A small CTC audio transcriber, trained from scratch.
Model: 27.2M parameters, norm layernorm, activation swiglu, num experts 64, width 192.
Training: 10700 steps, batches of 64.
Rows from expert 24 of block 3, named by matrix and row number. Rows with one number belong to one neuron. Each number is 50 + 15 x the weight over its row's rms, rounded and kept within 0 to 99. All counts start at 0.
# gate: expert gate (model.blocks.3.mlp.gate, 64x192x192), inputs 96-191
# up: expert up (model.blocks.3.mlp.up, 64x192x192), inputs 96-191
# down: expert down (model.blocks.3.mlp.down, 64x192x192, transposed), outputs 96-191
gate.57:34 47 48 50 49 39 61 42 60 38 53 59 66 63 49 60 58 51 55 54 16 29 56 65 26 37 61 59 18 40 44 57 65 60 29 35 54 43 61 52 63 52 77 35 68 37 38 43 51 64 49 52 49 67 58 65 36 47 56 32 77 50 53 34 43 65 44 40 45 45 45 68 54 52 60 70 80 39 57 63 67 43 60 46 53 45 55 61 74 28 25 34 77 78 70 41
up.57:65 60 63 68 46 29 45 59 68 43 17 33 41 41 26 43 29 58 42 43 52 57 63 35 37 45 46 55 55 48 62 37 52 56 38 38 66 58 43 62 42 50 66 41 85 16 54 29 62 47 81 45 69 66 49 44 55 48 45 58 63 36 32 47 40 65 50 57 65 42 49 59 55 48 30 61 53 31 74 43 25 38 56 41 55 58 57 47 59 46 52 34 53 60 81 15
down.57:44 49 58 40 55 32 51 45 70 42 49 40 59 47 63 21 57 54 49 58 10 51 62 17 61 54 54 75 76 58 39 53 27 57 36 40 61 62 50 42 57 83 48 58 63 38 56 61 59 39 25 47 56 40 55 24 32 13 49 49 71 38 20 45 40 50 49 70 69 76 56 66 40 35 28 76 47 48 72 59 48 34 61 44 46 35 74 63 34 53 33 66 60 61 50 59
gate.58:54 88 29 59 41 57 47 63 45 52 44 42 53 54 84 55 28 45 50 65 36 67 52 42 52 35 42 76 72 39 45 46 44 47 67 42 31 30 58 59 57 51 49 74 39 43 72 48 37 40 58 66 35 56 29 17 58 51 40 39 41 57 55 17 53 22 61 42 39 32 71 34 87 15 52 82 29 46 55 80 68 73 63 56 61 62 58 75 31 48 75 52 69 49 57 39
up.58:42 34 35 48 43 75 26 62 51 50 34 62 63 46 63 61 28 49 63 44 56 49 37 37 57 28 53 80 68 60 50 52 44 64 62 45 46 51 63 47 48 55 60 38 52 36 64 39 39 55 27 18 29 56 39 28 30 56 44 40 37 43 58 41 69 44 79 52 30 34 73 27 80 12 45 71 60 26 42 71 78 63 63 48 52 47 50 48 55 44 34 64 30 40 66 50
down.58:39 38 73 34 55 51 45 49 61 51 55 21 40 48 46 59 66 43 48 30 31 24 48 46 58 35 60 52 69 63 39 41 59 54 52 38 61 47 76 57 46 64 38 57 45 53 32 31 60 69 61 53 44 59 67 57 78 27 40 50 64 50 50 62 51 67 20 50 52 49 75 56 39 35 38 53 53 65 66 27 35 36 62 28 25 32 83 37 48 54 34 39 62 53 48 34
gate.59:63 55 62 24 23 67 64 55 65 65 79 61 41 36 31 42 39 66 90 67 64 60 30 62 51 63 25 54 30 38 51 70 46 64 42 62 56 56 58 66 54 36 53 47 47 53 71 54 59 55 57 40 55 51 49 44 24 60 58 42 45 50 35 36 36 75 45 45 33 67 51 42 33 46 42 91 60 54 83 23 37 36 55 47 47 44 31 40 49 40 54 42 73 53 69 52
up.59:68 64 31 29 37 60 78 61 68 69 58 57 37 35 22 47 34 60 57 48 69 55 28 65 56 50 27 54 44 50 49 64 52 79 56 54 52 67 55 48 67 35 63 49 30 50 52 67 63 68 70 55 50 47 45 47 25 63 43 43 40 53 38 39 30 70 51 30 44 62 62 40 36 34 53 99 61 63 79 33 47 42 66 41 47 45 29 39 36 42 48 30 49 50 67 37
down.59:49 51 36 52 27 38 45 54 57 57 70 65 61 53 25 40 54 36 45 38 68 48 59 60 64 36 13 48 57 51 65 57 46 34 65 43 35 40 26 84 53 33 35 65 45 71 56 48 57 33 93 56 29 44 37 87 50 54 58 45 16 53 22 46 41 53 57 41 23 52 32 82 52 28 56 61 61 56 52 36 72 39 57 36 57 34 49 54 50 43 50 53 59 58 71 53
gate.60:57 28 34 27 56 36 52 71 78 57 35 19 41 74 40 50 54 55 61 53 31 52 34 71 37 64 54 35 32 55 36 26 45 55 32 43 60 52 64 54 27 72 60 51 44 53 60 29 53 48 32 37 61 48 33 52 59 51 46 45 71 23 61 35 58 58 54 40 51 59 69 59 62 26 48 42 37 41 25 61 50 43 48 47 72 47 38 35 41 54 47 61 68 61 55 66
up.60:35 60 64 88 44 69 45 37 30 50 72 72 57 35 75 39 47 56 31 57 72 49 54 37 53 44 42 58 48 34 51 60 41 28 62 61 50 42 49 76 66 16 29 50 35 52 59 64 33 64 49 43 39 64 70 52 33 57 60 42 31 82 47 58 42 47 44 63 42 47 52 55 36 75 50 80 49 34 63 20 38 61 38 42 27 62 67 73 65 46 51 19 63 48 49 36
down.60:36 48 75 31 61 54 68 44 31 27 32 37 73 47 45 59 31 57 17 45 56 41 45 44 32 40 24 31 44 46 43 46 65 47 75 45 59 43 49 49 28 52 50 65 28 45 47 40 55 77 31 61 36 49 22 24 23 60 65 49 62 57 65 34 84 39 73 49 59 67 64 33 37 50 36 51 58 49 33 56 74 42 51 60 17 49 21 64 39 64 51 63 66 55 47 30
gate.61:70 38 89 43 49 57 55 63 44 70 63 57 46 37 49 39 55 71 37 33 23 54 53 53 62 64 51 18 51 58 58 33 47 43 53 68 43 61 49 61 49 61 46 59 43 74 39 63 49 46 67 92 32 36 49 52 54 50 77 43 23 32 48 49 44 37 54 60 32 39 29 55 57 76 27 38 48 35 20 18 40 62 52 50 30 49 54 41 78 42 38 46 59 17 65 55
up.61:73 33 85 58 40 56 49 71 57 71 59 52 60 45 40 41 43 52 28 20 31 46 68 55 60 51 57 14 59 48 49 44 50 42 58 59 37 52 40 47 42 46 43 63 57 78 34 68 38 55 53 94 30 27 30 58 44 62 63 37 27 37 55 48 44 48 57 49 35 35 39 47 67 58 33 49 49 38 25 48 41 51 40 44 27 22 67 52 58 49 57 43 55 07 60 62
down.61:46 60 47 35 58 59 47 69 19 50 55 26 39 62 58 17 25 59 75 37 67 56 64 69 46 62 54 21 39 62 45 45 62 38 40 57 44 86 48 50 44 54 54 46 71 54 55 47 42 86 38 46 33 63 31 59 53 58 71 80 82 00 65 73 51 43 56 41 35 33 54 57 49 60 54 65 40 46 53 44 40 55 52 67 69 61 20 59 34 43 59 46 78 52 27 41
gate.62:37 35 66 52 56 37 48 64 72 59 71 37 43 37 86 38 42 60 52 32 55 47 37 69 46 48 55 58 41 44 51 35 56 45 39 66 49 47 41 49 39 81 46 58 25 48 55 42 59 63 45 76 43 43 24 32 65 29 57 46 42 74 42 28 53 52 78 71 57 43 57 49 59 45 47 75 59 31 79 53 81 54 57 70 45 61 57 41 20 46 39 58 41 76 41 27
up.62:68 38 63 45 40 62 67 53 64 63 50 82 61 44 49 62 41 45 43 33 52 63 12 44 40 47 49 70 39 13 35 74 46 40 40 71 49 61 49 61 63 74 30 40 39 56 49 54 85 62 54 74 52 51 72 18 35 61 33 40 35 37 39 42 48 47 61 68 71 68 62 21 45 67 24 54 37 73 47 47 44 37 66 75 42 51 65 43 32 40 44 78 24 45 45 54
down.62:49 44 34 39 70 34 68 28 62 39 58 75 62 36 23 52 35 93 51 59 59 20 44 57 37 60 40 55 38 54 38 28 44 50 66 57 37 54 53 47 53 14 34 34 50 54 57 77 57 60 44 41 38 47 50 43 47 51 33 33 55 45 44 34 73 81 32 42 46 64 34 75 12 60 45 51 52 37 58 69 62 62 80 28 42 55 50 39 71 50 48 31 30 45 85 11
gate.63:51 81 46 32 50 78 58 38 71 37 54 83 57 53 55 55 40 55 59 59 32 53 25 36 52 81 71 51 50 48 40 59 40 72 54 41 61 36 45 65 15 34 52 29 67 55 26 54 66 37 86 53 50 33 84 46 34 51 67 71 24 35 41 61 44 43 52 77 25 41 33 50 41 52 44 37 52 44 48 51 41 41 39 59 58 52 64 47 62 72 60 55 36 43 50 56
up.63:51 58 46 37 37 56 55 91 44 51 42 69 69 41 46 49 50 23 57 37 23 31 53 15 29 72 77 57 55 56 32 65 25 63 58 46 61 25 39 46 47 56 44 48 72 35 53 60 71 48 66 42 56 18 61 47 60 41 75 55 43 63 40 34 57 69 65 80 20 81 42 47 29 29 73 60 62 49 84 64 51 40 48 58 56 27 31 53 39 70 22 51 47 35 39 60
down.63:50 48 85 29 60 72 19 18 30 48 21 57 71 56 58 42 24 30 51 65 64 32 23 72 45 42 59 58 45 52 33 59 44 61 53 51 59 15 58 58 25 17 17 49 22 43 48 42 37 33 17 45 68 56 54 78 30 60 49 48 64 60 63 40 43 53 48 27 58 53 39 42 80 35 29 25 59 70 50 45 43 49 49 59 78 53 41 34 54 25 56 59 64 56 35 65
gate.64:42 37 59 47 41 66 36 55 38 67 46 26 82 70 56 67 60 21 56 44 24 60 58 40 60 46 56 45 70 48 37 62 38 56 43 55 61 42 62 47 88 54 53 57 85 78 42 65 45 63 60 41 74 39 43 33 56 22 49 37 42 83 33 50 47 60 46 33 15 46 86 53 64 46 99 55 15 67 45 41 43 61 59 45 56 84 39 74 51 51 34 59 72 61 61 45
up.64:53 42 46 36 43 45 39 68 52 58 51 48 51 28 35 70 39 36 56 15 25 45 46 65 42 24 55 61 48 53 68 45 64 44 34 11 59 50 50 41 49 65 37 58 53 43 36 67 73 43 53 53 39 29 35 48 56 64 53 54 48 67 32 33 33 40 86 40 35 61 45 33 40 53 46 88 53 75 41 64 47 40 65 45 57 61 40 36 58 27 70 42 81 40 67 28
down.64:67 28 49 58 59 00 47 56 61 29 50 51 43 00 58 46 59 39 59 51 56 52 29 48 29 55 56 48 50 45 80 60 47 64 28 39 64 44 63 44 45 63 53 37 59 66 34 37 74 83 52 73 44 59 59 47 37 57 38 59 63 73 48 47 39 71 46 33 59 27 53 44 63 43 64 61 53 48 34 51 70 63 68 59 58 45 54 72 37 25 60 46 64 70 66 71
gate.65:42 44 49 66 68 62 43 42 18 46 51 23 66 51 32 54 70 69 60 33 42 69 43 41 21 56 44 26 49 49 64 73 55 59 51 48 81 76 74 56 54 45 28 58 19 43 48 56 40 63 53 54 56 62 40 63 81 37 52 71 47 63 88 43 62 21 08 50 47 67 53 59 67 39 10 39 43 28 21 31 58 47 52 55 40 46 19 65 41 51 43 37 43 54 39 79
up.65:69 59 56 46 38 16 58 79 62 37 49 66 55 60 29 49 55 24 36 54 58 28 43 47 64 47 55 69 42 67 67 36 32 40 43 64 28 36 51 21 69 49 62 42 73 59 38 56 57 59 46 49 52 26 26 56 44 61 51 39 39 51 07 42 43 60 65 54 62 56 52 52 02 63 61 64 52 59 71 72 31 52 41 45 67 41 55 41 53 74 70 54 69 58 73 58
down.65:76 38 54 73 75 89 30 51 62 53 65 36 52 68 28 49 83 55 51 54 48 72 55 37 51 53 56 49 49 48 56 46 51 64 60 43 33 61 44 58 67 42 44 84 73 52 54 38 36 50 47 31 88 51 57 29 74 17 64 62 54 75 79 21 85 42 45 43 54 71 57 43 50 60 47 69 35 32 17 35 60 61 30 27 21 49 39 52 64 34 38 47 55 22 51 55
gate.66:70 58 55 38 38 45 62 49 94 31 15 26 35 35 47 69 42 64 56 64 66 63 38 65 65 44 36 63 52 55 56 63 34 46 63 23 39 55 31 62 62 35 57 40 58 76 31 31 19 32 31 35 61 44 51 55 51 40 41 49 42 57 29 30 67 74 28 48 36 39 40 20 37 60 50 70 35 29 43 38 59 61 48 46 49 62 82 33 15 60 29 55 65 78 50 45
up.66:68 85 46 39 44 62 55 63 86 44 11 39 36 39 48 64 52 53 52 67 54 38 51 67 53 52 38 57 39 66 58 50 46 49 67 26 46 46 47 63 43 36 50 23 38 60 46 25 44 16 29 47 62 36 73 42 51 35 25 61 50 35 29 30 54 61 25 38 29 24 62 29 50 70 50 73 26 21 57 43 49 36 55 51 56 70 70 26 00 38 27 77 49 65 40 52
down.66:55 47 65 60 34 38 29 59 63 49 34 44 39 36 40 56 41 72 24 57 47 31 54 77 20 83 52 58 39 53 48 52 58 55 47 65 48 57 50 60 79 81 82 59 67 71 52 42 64 57 59 56 34 35 46 65 50 55 64 35 64 53 51 52 37 40 34 38 61 57 49 35 42 71 65 37 67 49 59 73 44 55 25 41 52 38 76 75 27 52 49 66 05 62 28 38
gate.67:50 25 57 55 56 57 49 38 64 59 52 63 49 62 56 37 38 35 50 80 42 53 28 68 48 30 36 52 24 38 24 44 18 57 32 45 37 63 47 43 52 24 72 40 72 67 65 33 76 26 42 48 62 56 21 47 49 56 53 67 27 60 42 64 57 76 47 71 55 47 55 59 47 33 40 55 61 43 59 50 60 37 28 71 25 55 62 55 48 77 53 44 53 54 47 52
up.67:54 12 55 43 67 54 35 30 39 68 52 72 65 61 43 49 52 36 58 88 49 58 26 66 43 37 42 42 49 31 28 32 16 51 36 58 51 64 45 52 51 32 60 23 61 73 56 26 78 27 34 47 68 60 30 73 52 46 51 68 41 76 35 55 45 72 37 52 62 42 47 52 59 42 42 46 65 45 47 38 61 46 33 61 26 50 82 54 59 66 44 39 62 48 38 58
down.67:50 57 67 65 35 44 24 67 50 50 50 32 33 54 35 54 35 56 53 58 39 50 63 43 40 55 36 51 40 52 53 63 79 55 65 76 65 57 59 77 51 66 62 49 54 53 40 35 54 34 45 11 46 19 84 45 59 66 34 34 67 28 71 49 43 56 58 42 47 41 29 96 37 75 56 41 48 60 33 63 38 15 26 54 31 60 80 72 37 60 71 76 74 65 60 44