Rows from block 3 of a small CTC audio transcriber, named by matrix and row number. Rows with one number belong to one neuron. Each number is 128 + 24 x the weight over its row's rms, rounded and kept within 0 to 255. All counts start at 0. After the name is the row's rms in percent of the matrix's.
After each neuron's rows are labels from the 100 clips, of 14976, where the neuron reaches its largest size: "top examples" is what is common among them. Only what is clearly more common there than usual is listed. The data: read English sentences (LibriTTS-R).
# gate: first MLP gate (model.blocks.3.ff1.gate.weight, 512x192), inputs 96-191
# fc1: first MLP up (model.blocks.3.ff1.fc1.weight, 512x192), inputs 96-191
# fc2: first MLP down (model.blocks.3.ff1.fc2.weight, 192x512, transposed), outputs 96-191

gate.196 093 [118 182 134 153 109 112 102 123 130 112 149 127  97 122  86 124 118 133 117 180 134 138 148 108 131 149 163 159 128 112 173 102 108 127 120 107 120 129 123 100 146 129 114 172 126 110 131 101 107 138 137 151 138 129  99 161 133 133 131 138 152 119 109 141 150 146 137 130 154 107  94 104  88  92  61 135 135  94 136 142 156 133 137 122 139 102 136 119 139 111 149 143 117 144 138 156]
fc1.196 097 [117 159  86 132 116 158 118 164 133 138 128  99 138 143 149 139 138 140 149 193 100 131 155 131 142 161 106 172 123 130 125 109 145 112 104  79 118 129 130 114 133 133 141 133 108  76 164 162 122 125 132 141 124 158 162 124 125 137 168 109 128 166 150 161 134 119 102 192  97  72 118 137 142 157 139 116 158 152 104 120 138 144 125 196 121 108 144 152 113 143 132 153  84 117 122 168]
fc2.196 090 [139 121 140 124 124 133  79 132  86  73 134 187  85 143 124 158 145 140 116 124 169  87 160 130 120 136 138 142 152 137 110 134 114 142 116 142 139 174 106 154 134 113 145 159 107 148 145 169 123  95 159 111 154 149 117  69 147 130 141 150 131 152 114  95 110 118 177 163 147 142 149 146 119 123 122 140 162 138 111 151 153 100  83 118 108 143 129 157  73 129 147 116 123 127  91 129]
top examples: the word "more"

gate.314 096 [123 165 116  84 122  89 137 137 153 118 184  94 100 164 102 122 118 101  96 166 103 125  86 136 175 117 126 104 135  95 123 114 131 152 125 129 158 138 122 131 181 114  57 141  87 101 137 140 133 102 110 132 158 135 126 130 144 136 124  77 122 144 107 115 130 191 120 149 124 150 135 100 112 139  98 144 122 112 131 149 128 110 120 108 163 131 139  66 170 135 111 127  99 148 168 123]
fc1.314 099 [158 125  88 167 136 127 152 142 139 148 131 164 131 132 140 180 114 160 125 141  98  91 140 153 152 135 136 103 212 143 149 106 141 118 160  76 114 128 113 146 135  59  87 135 178 137 150 153 116  81 152 129 113 124 134 120 140 111 115 130 134 117 144 132 105 127 137 104 116 189 122 152 132 190 153 118 131 129 137 141 142 128 151 140 147 164 129 172 143 174 142  83 149 116  99 112]
fc2.314 096 [155  98  80 144 106  96 123 129 149 121  91 113 141 158 123 162 155 150 114 142 115 119 131 150 126 116  92 148 126 173  87 122 151 113 150 150  80 133 106 148  97 116 131 137 124 161 142 142 130 108 158 125 122 102 111 122 123 161 151 155  93 137 122 139 115  93 150 103 163 118 170 108 124 140 111 130 138 145 107 115 159 104 120 127 142 152 115 119 120 118 157 146 100 158  83 134]
top examples: the word "more"

gate.412 105 [112 164 150 105 150 125  74 189 118  81 139 162 131 146 115 125 130 112 104 163 124 106 174 116 117 103 149 150 161  90 157 105 100 105 180 135 151 112 164 100 158 112 120  75 130 160 140 120 100 121 110 121 124 134 106 111 120  76 146 130 106 138 112 133 128 133 122  93 122 147 112 123  99 104 164  93 157 156 114 141 172 118  75 148 154 158  91 165 151 160 135 120 125 137  97 155]
fc1.412 104 [127 140 104  96 129 168 122 136 126 151 147 167 151 102 125 103 139 132 127 118 126 130 145  75 112 145 143 128 113 122 142 128 121  90 200 141 148 118 139 100 162 109 145 138 200 106 111 168 105 167 132 118 112 143 144 105 122 135 136 130 176 158 146  79 178 118 102 107 105 124 106 161 100 111 118 110 161 149 135  94 159 158 140 116 107 117 113 147 167  78 177  88 128 118 128 134]
fc2.412 109 [151  90 135 147  97 100  88 190 125 114 152 112 109 143 110 116 120 131 126 154 137 141 158 182 115 113 131 100 130 106 164 133 110 161 115 123 112 165 129 141 138 151 119 168 119 127 136 160 146 108 139  98 130 125 106 114 128 108  76 154 115  79 112 141 181 103 123 167  97 147  92 134 164 106 101 175 143 149 103  67 129 161 110 163 135 139 119  99 109 136 145 120 161 140 146 127]
top examples: the word "with"

gate.353 111 [159  89  96 105 135 106 111 122 123 128 104 159 142 142 150  99 101  91 113 117 100 117 129 137 153  99 142 148 149 111 145 173 127 144 159  76 129  95 132 154 129 170 121 136 148 127 120 126 106  97 143 104 145 103 128 145 114 158 107 124 160 131  81  67 123 165 142 141 175 176  94 141 149 138 200 121 128 182 159  82 137 172  92 120 137 120 144 149 132 158 107 120 117 132 169 144]
fc1.353 112 [123 121 121 133 127 109 119 108 137 160  99 129 117 119 136 143 117 154 164 149  69  81 151 123 109 128  88 111 130 102 103 119 123 108 123 121  84 161 148 151 157 119 164 143 115 119  78 120 155 124 112 100 135 130 117 107  93 163 146 124 151 117 131  63 163 108 107 113 123  97 112 119  78 128  96 149 121 123 136 133 124 187 162 108 136  91 153 112 138 149 123 169 149 139 131 103]
fc2.353 099 [150 155 128 109 124 156  90 164 147  92 130 144 160 101 118 113 171 117 113 131 132 116 133 119 127 122 143 122  95 102 139 105 100 156 124 135 128 157 118 106 120  98 118 104 138 132 124 118 139 106 172 165 129 117 130 113 100 121 125 135 146 121 127 147 162 113 114 102  95 137  66 155 170  77 176 142 106 123 115 132 131 128 102 110 106 169 137 116 139 130 135 159 131 122 107 106]
top examples: the word "with"

gate.421 095 [132 114  91 145 111 137 146 164  91  99 140 147 127  95 119 121  78  95 120 159 139 121 121 106 127 171 101 126 147 195 119 156 138 118 127 129 167 131 138 132 120 116 143 134  97 120  79 158 115 155  84 143 163 129 106 150 131 148  97 159 134 136  88  59 169 133  94 142  99 119 109 151 145  86 114 137 125 136 144 140 116 106 118 127 164 110 110  76 134 119 146 120 112 137 127 111]
fc1.421 101 [157 132 141 114 108 156 133 130 105 137 116 127 137 134  99 131 102 149 117 110 185 159 126 107 120 125 126 122 105 103 109  88 145 124 132 144  94  88 124 112 156 161 107 107 127 161 156 138 118  86 122 124 129 171 106 110 134 171 117 177 132 131  86 151 148 107 104 131 177 104 138 101  97 102 155  97  92  91 108 108 101 109 139 137 154  95 135 117 144 116 179 124 146 174 155 155]
fc2.421 096 [152  73 123 153 133 144 155  89 129 132 123 154 100 128 109 159 111 140 148 117 163 135 157 122  70 134 123 109 178  91  94 127 123 156 140 116 168 151 124 122  97 129  84 110 137 115  85 134  87 109 127 117 140 131 105 135  94 118 168 139 155 108  98 114  96 130  95  98  99  97  74 148 160 141 108 111 118 131 117 171 102 130 137  99 133 147 126  75 130 155 129 139 160 126 142 117]
top examples: the word "with"

gate.134 091 [142 108 119 166 142  95 107 144 142 163 158 132  83 152 143 168 144 146  93 179 113 136 113 110 103 150 109 116 138  82 124 132 128 140 126  99 110 125  95 151 145 138 116 135 172  95 108 157 169 134 125 118 128  90 109 157 131 115 121 111 125 103 171  98 151 118 112 124 131 142 136 121 139 160 105 121 138 132 169 123 140 138 143 115 141 167 105 132 111 138  83 100 132 187  93 135]
fc1.134 090 [175 109 165 141 109 120 125 106 164 102 147 150 112 130 155 105 157 125 137 140 115 135 111 131 145 152 115 176 121 123 154 114 153 147 127 105 139 130 123 119 158 140  89 102 114  91 129 208  78 126 160 131 149 137 137 128 123 116 150 121 145 132 146 161 161 133 117 130 168  81 133 120 171 154 103 144 142 126 169 142 130 120 126 126 142 150 141 107  92 152  74  79 117 140 134 119]
fc2.134 090 [156 135  87 167  84 100 134 162 118 134 171 106  95 187 154 117 127  75 129 165 157 112  87 125 109 165 114 122  97 147 157 112 141 138 139 141 152 163 138 107 132 167 119 111 137 171 153  80 124  97 119 102 132 100 153 139 151 136 131 125  96 114 162 130 138 154 115 106 142  95 138 100 136 165  98 120 116 151 142 137 100  84 130 128 130 154 149 172 118 125 127 137 135 114 155 149]
top examples: the word "the"; the word "be"

gate.67 107 [209 141 114 112 112 103 139 119 102  71 142 174  96 112 123 125 133 110 161 140 152 104 156 111 130 124 130 107 130  58 113 160 132 104 199 123 114 118 116 142 167 117 133 113 149  86 130 108 135  81 148 152 106 146  98 138 124  82 121 143 148 151 100 140  92 122  98 108 101 135 106  79 112 131 129 138 114 105 132 125 132 145  92  85 141 149 152 137 152 119 111 163 100 156 197  89]
fc1.67 112 [109 140 153 120 106 124 100 159 134 136 158 138 154 131 117 126 148 156 122 119 125 131 133 118 168  68 132 113 120 137 106  91 118 124  75 149 130 106 139 118 119 161  84 131 126 150  83 143  81 162 129 135 118 133 127 150 141 116 130 111 157  95 112 140 164 125 174 132 117 139 117 129 157  90  84 124 118 128 117 138 126 117 165 139 102 149 109 142  81 135 112 140 138 119 111 141]
fc2.67 117 [ 75  82 113 165 114 146 120 122 108 156 137  93 116 107 107 163 126  81 106 157 131 123 143 130 100 124 170 123 111  99 121 123 142 129  96 121 135 129 113 144 114 161 141 148 162 193 126 127 196 143 137 106 118 107 103 152 144 121 146 139 115 126 158 130 147 116 187 102 109 120 119 154 127 127 110 142 165 136 146 158 123 102 130 127 100 161 163 101 151 137 133 118 131 121 110 148]
top examples: the word "with"; the word "without"

gate.125 092 [110 143 115 114 150 171  94 123 128 126 126 136  94 125 134 172 109 114 120 136 136 156 137 109 145 145  82 109 138 110 120 138 150 120 142 134 139 136 128 100 129  87 139 143 109 137 124 169 138 106 114 112 114 160  80 127  98  72 117  89 151 167  56 125 108 108 162 153 132 133  62 139 127 105 104 117 134 143 120 114 125 141  90 137 134 161 163 149 129 107 117 110 124 136 154 115]
fc1.125 093 [138 131 150 126 132  71 196  89 116 131 133 135 126 122  88 117 136 136 129 111 135 114 107 130 167 145 127 157 153 133 148 108 116 141 131 147 136 122  97  80 145 152 136 125  88 145 128 127 103 161 156  93 135 153 147  92 126 143 152 167 124 121 174  60 165 126  87 126 188 109 107 144 108 110 160 117 119 108 111 173 126 111 116 145 154 124 129  92 110 180 149 156 118 131 146 106]
fc2.125 094 [127 113 118 101 149 153 118 120 140 128 168 154 115  86 148 147 116 164 128 155 163 128 136 124 127 151 195 128 108  87 104 102 109  79 139 157 135 143 144 136 144 112 129  85 125 106  95 143 133 133 147  91 165 105 104  68 151  89 136 138 158 133 104 130 112 170 118 158 124 143 124 129 150 153 133 117 121 130 158 149  88 167 115 123 126 155 107 140 128 109 122 121 172 115 107 130]
top examples: the word "the"

gate.388 100 [142  98 120 131 161 130 111  88 123 105 124 183 138 172  78 120 121 123  91 166 174 112 102 118  91 160 108 107 136  94 132 144 149  71 135 125 126 157 146 167 124 163 149 106 148 122 153 133 140 132 150  90 170 133  91 129 115 119 122 135 158 120  90 118 147 138 115  97 115 162 153  71  91 117 120  90 107  87 156 136 163 116 118 138 155 148 130 107 125 124 140 150 168 139 121 133]
fc1.388 106 [120 169 195 134  99 104 104 139 162 140 122 118 144 112 117 184 100  73  84 133 104  95  84 125 128 141 114 121 167 140 112 131 163 103 143 108 121 164 135 132 133 112 129 124 120 131 124 132  97 165 121 112 112 159 125 140 136 148 101  72 130 167  86 105 165 125 162 132 148 119  90  95 100 127  95 125 171 108 127 100 147 145 114 132 141 131 100 131 165 136 141 126 143 108 109 110]
fc2.388 104 [ 93 103 108 127 147 100 143 142 125 151 154  95 158 129 142  98 156 119 139 163 112 123 119 112 121 166 116 144  96 121 193 119 182 164 142 112  98 124  91 141  92 149 111  80  77 106 127 123  98 138 110 120 104 132 135 135  75  92 139 149 138 157 148 105  97 113  81 140 124 150 106 109 104 119 121 146 135 136 132  86 171 122 143 120 144 138 126  81 118  86 178 124 186 128 113 114]
top examples: the word "with"

gate.470 099 [139 153 145  88 116 149 140 111 113 134 144 143 134 125 148 119 165 110 108 127 152 132 131 133 138 109 141 139 120  96 130 131 132 157 141 141 128  76 126 124 132 105 161 123 149 134 114  74  86 150 154 104 119 145 124 161 127 116 124 153 102  95 122 128 115 130 120  89 174 138 117 144 127 133 122 130 132  93 113 139 143 125 121  75  42 138  97 118 161  79 130 123 131 119 140 131]
fc1.470 099 [ 82  64  94 143 129 117 123 107 137 103 116 135 117 172 149 139 103 103 153 153  94 152 142 169 119 104 106 132 133 133 109 138 123 112 127 110 113 123 122 116  84 117 140 126 137 115 176 175 132 121 103 152 121  92 145 109 166 116 146 135  98 141 161 158 110 171 143 160 131 148 113 163 113 129 137 115 162 137 102 104  90 131 150 136 165 126 110 153 112  99 156 125 129 119 102 113]
fc2.470 102 [147  90 106 130 119 128  92 130 127 116 118 170 161  97 153 147 139 149 125 136 176 110 137 157 105 132 163 114 111 137  82 125 113 134 118 177  96 123 137 125 149 132 119 150 164 174 113 133 118  83 132 128 149 123  76 121 147 121 151 124 138 124 166 132 150 163 145 141 143 108 140 142  98  86 173  46 147 179 130 153 135 147 110 115 133 141  89 145 124 110 157  82 141 105 125  96]
top examples: the word "more"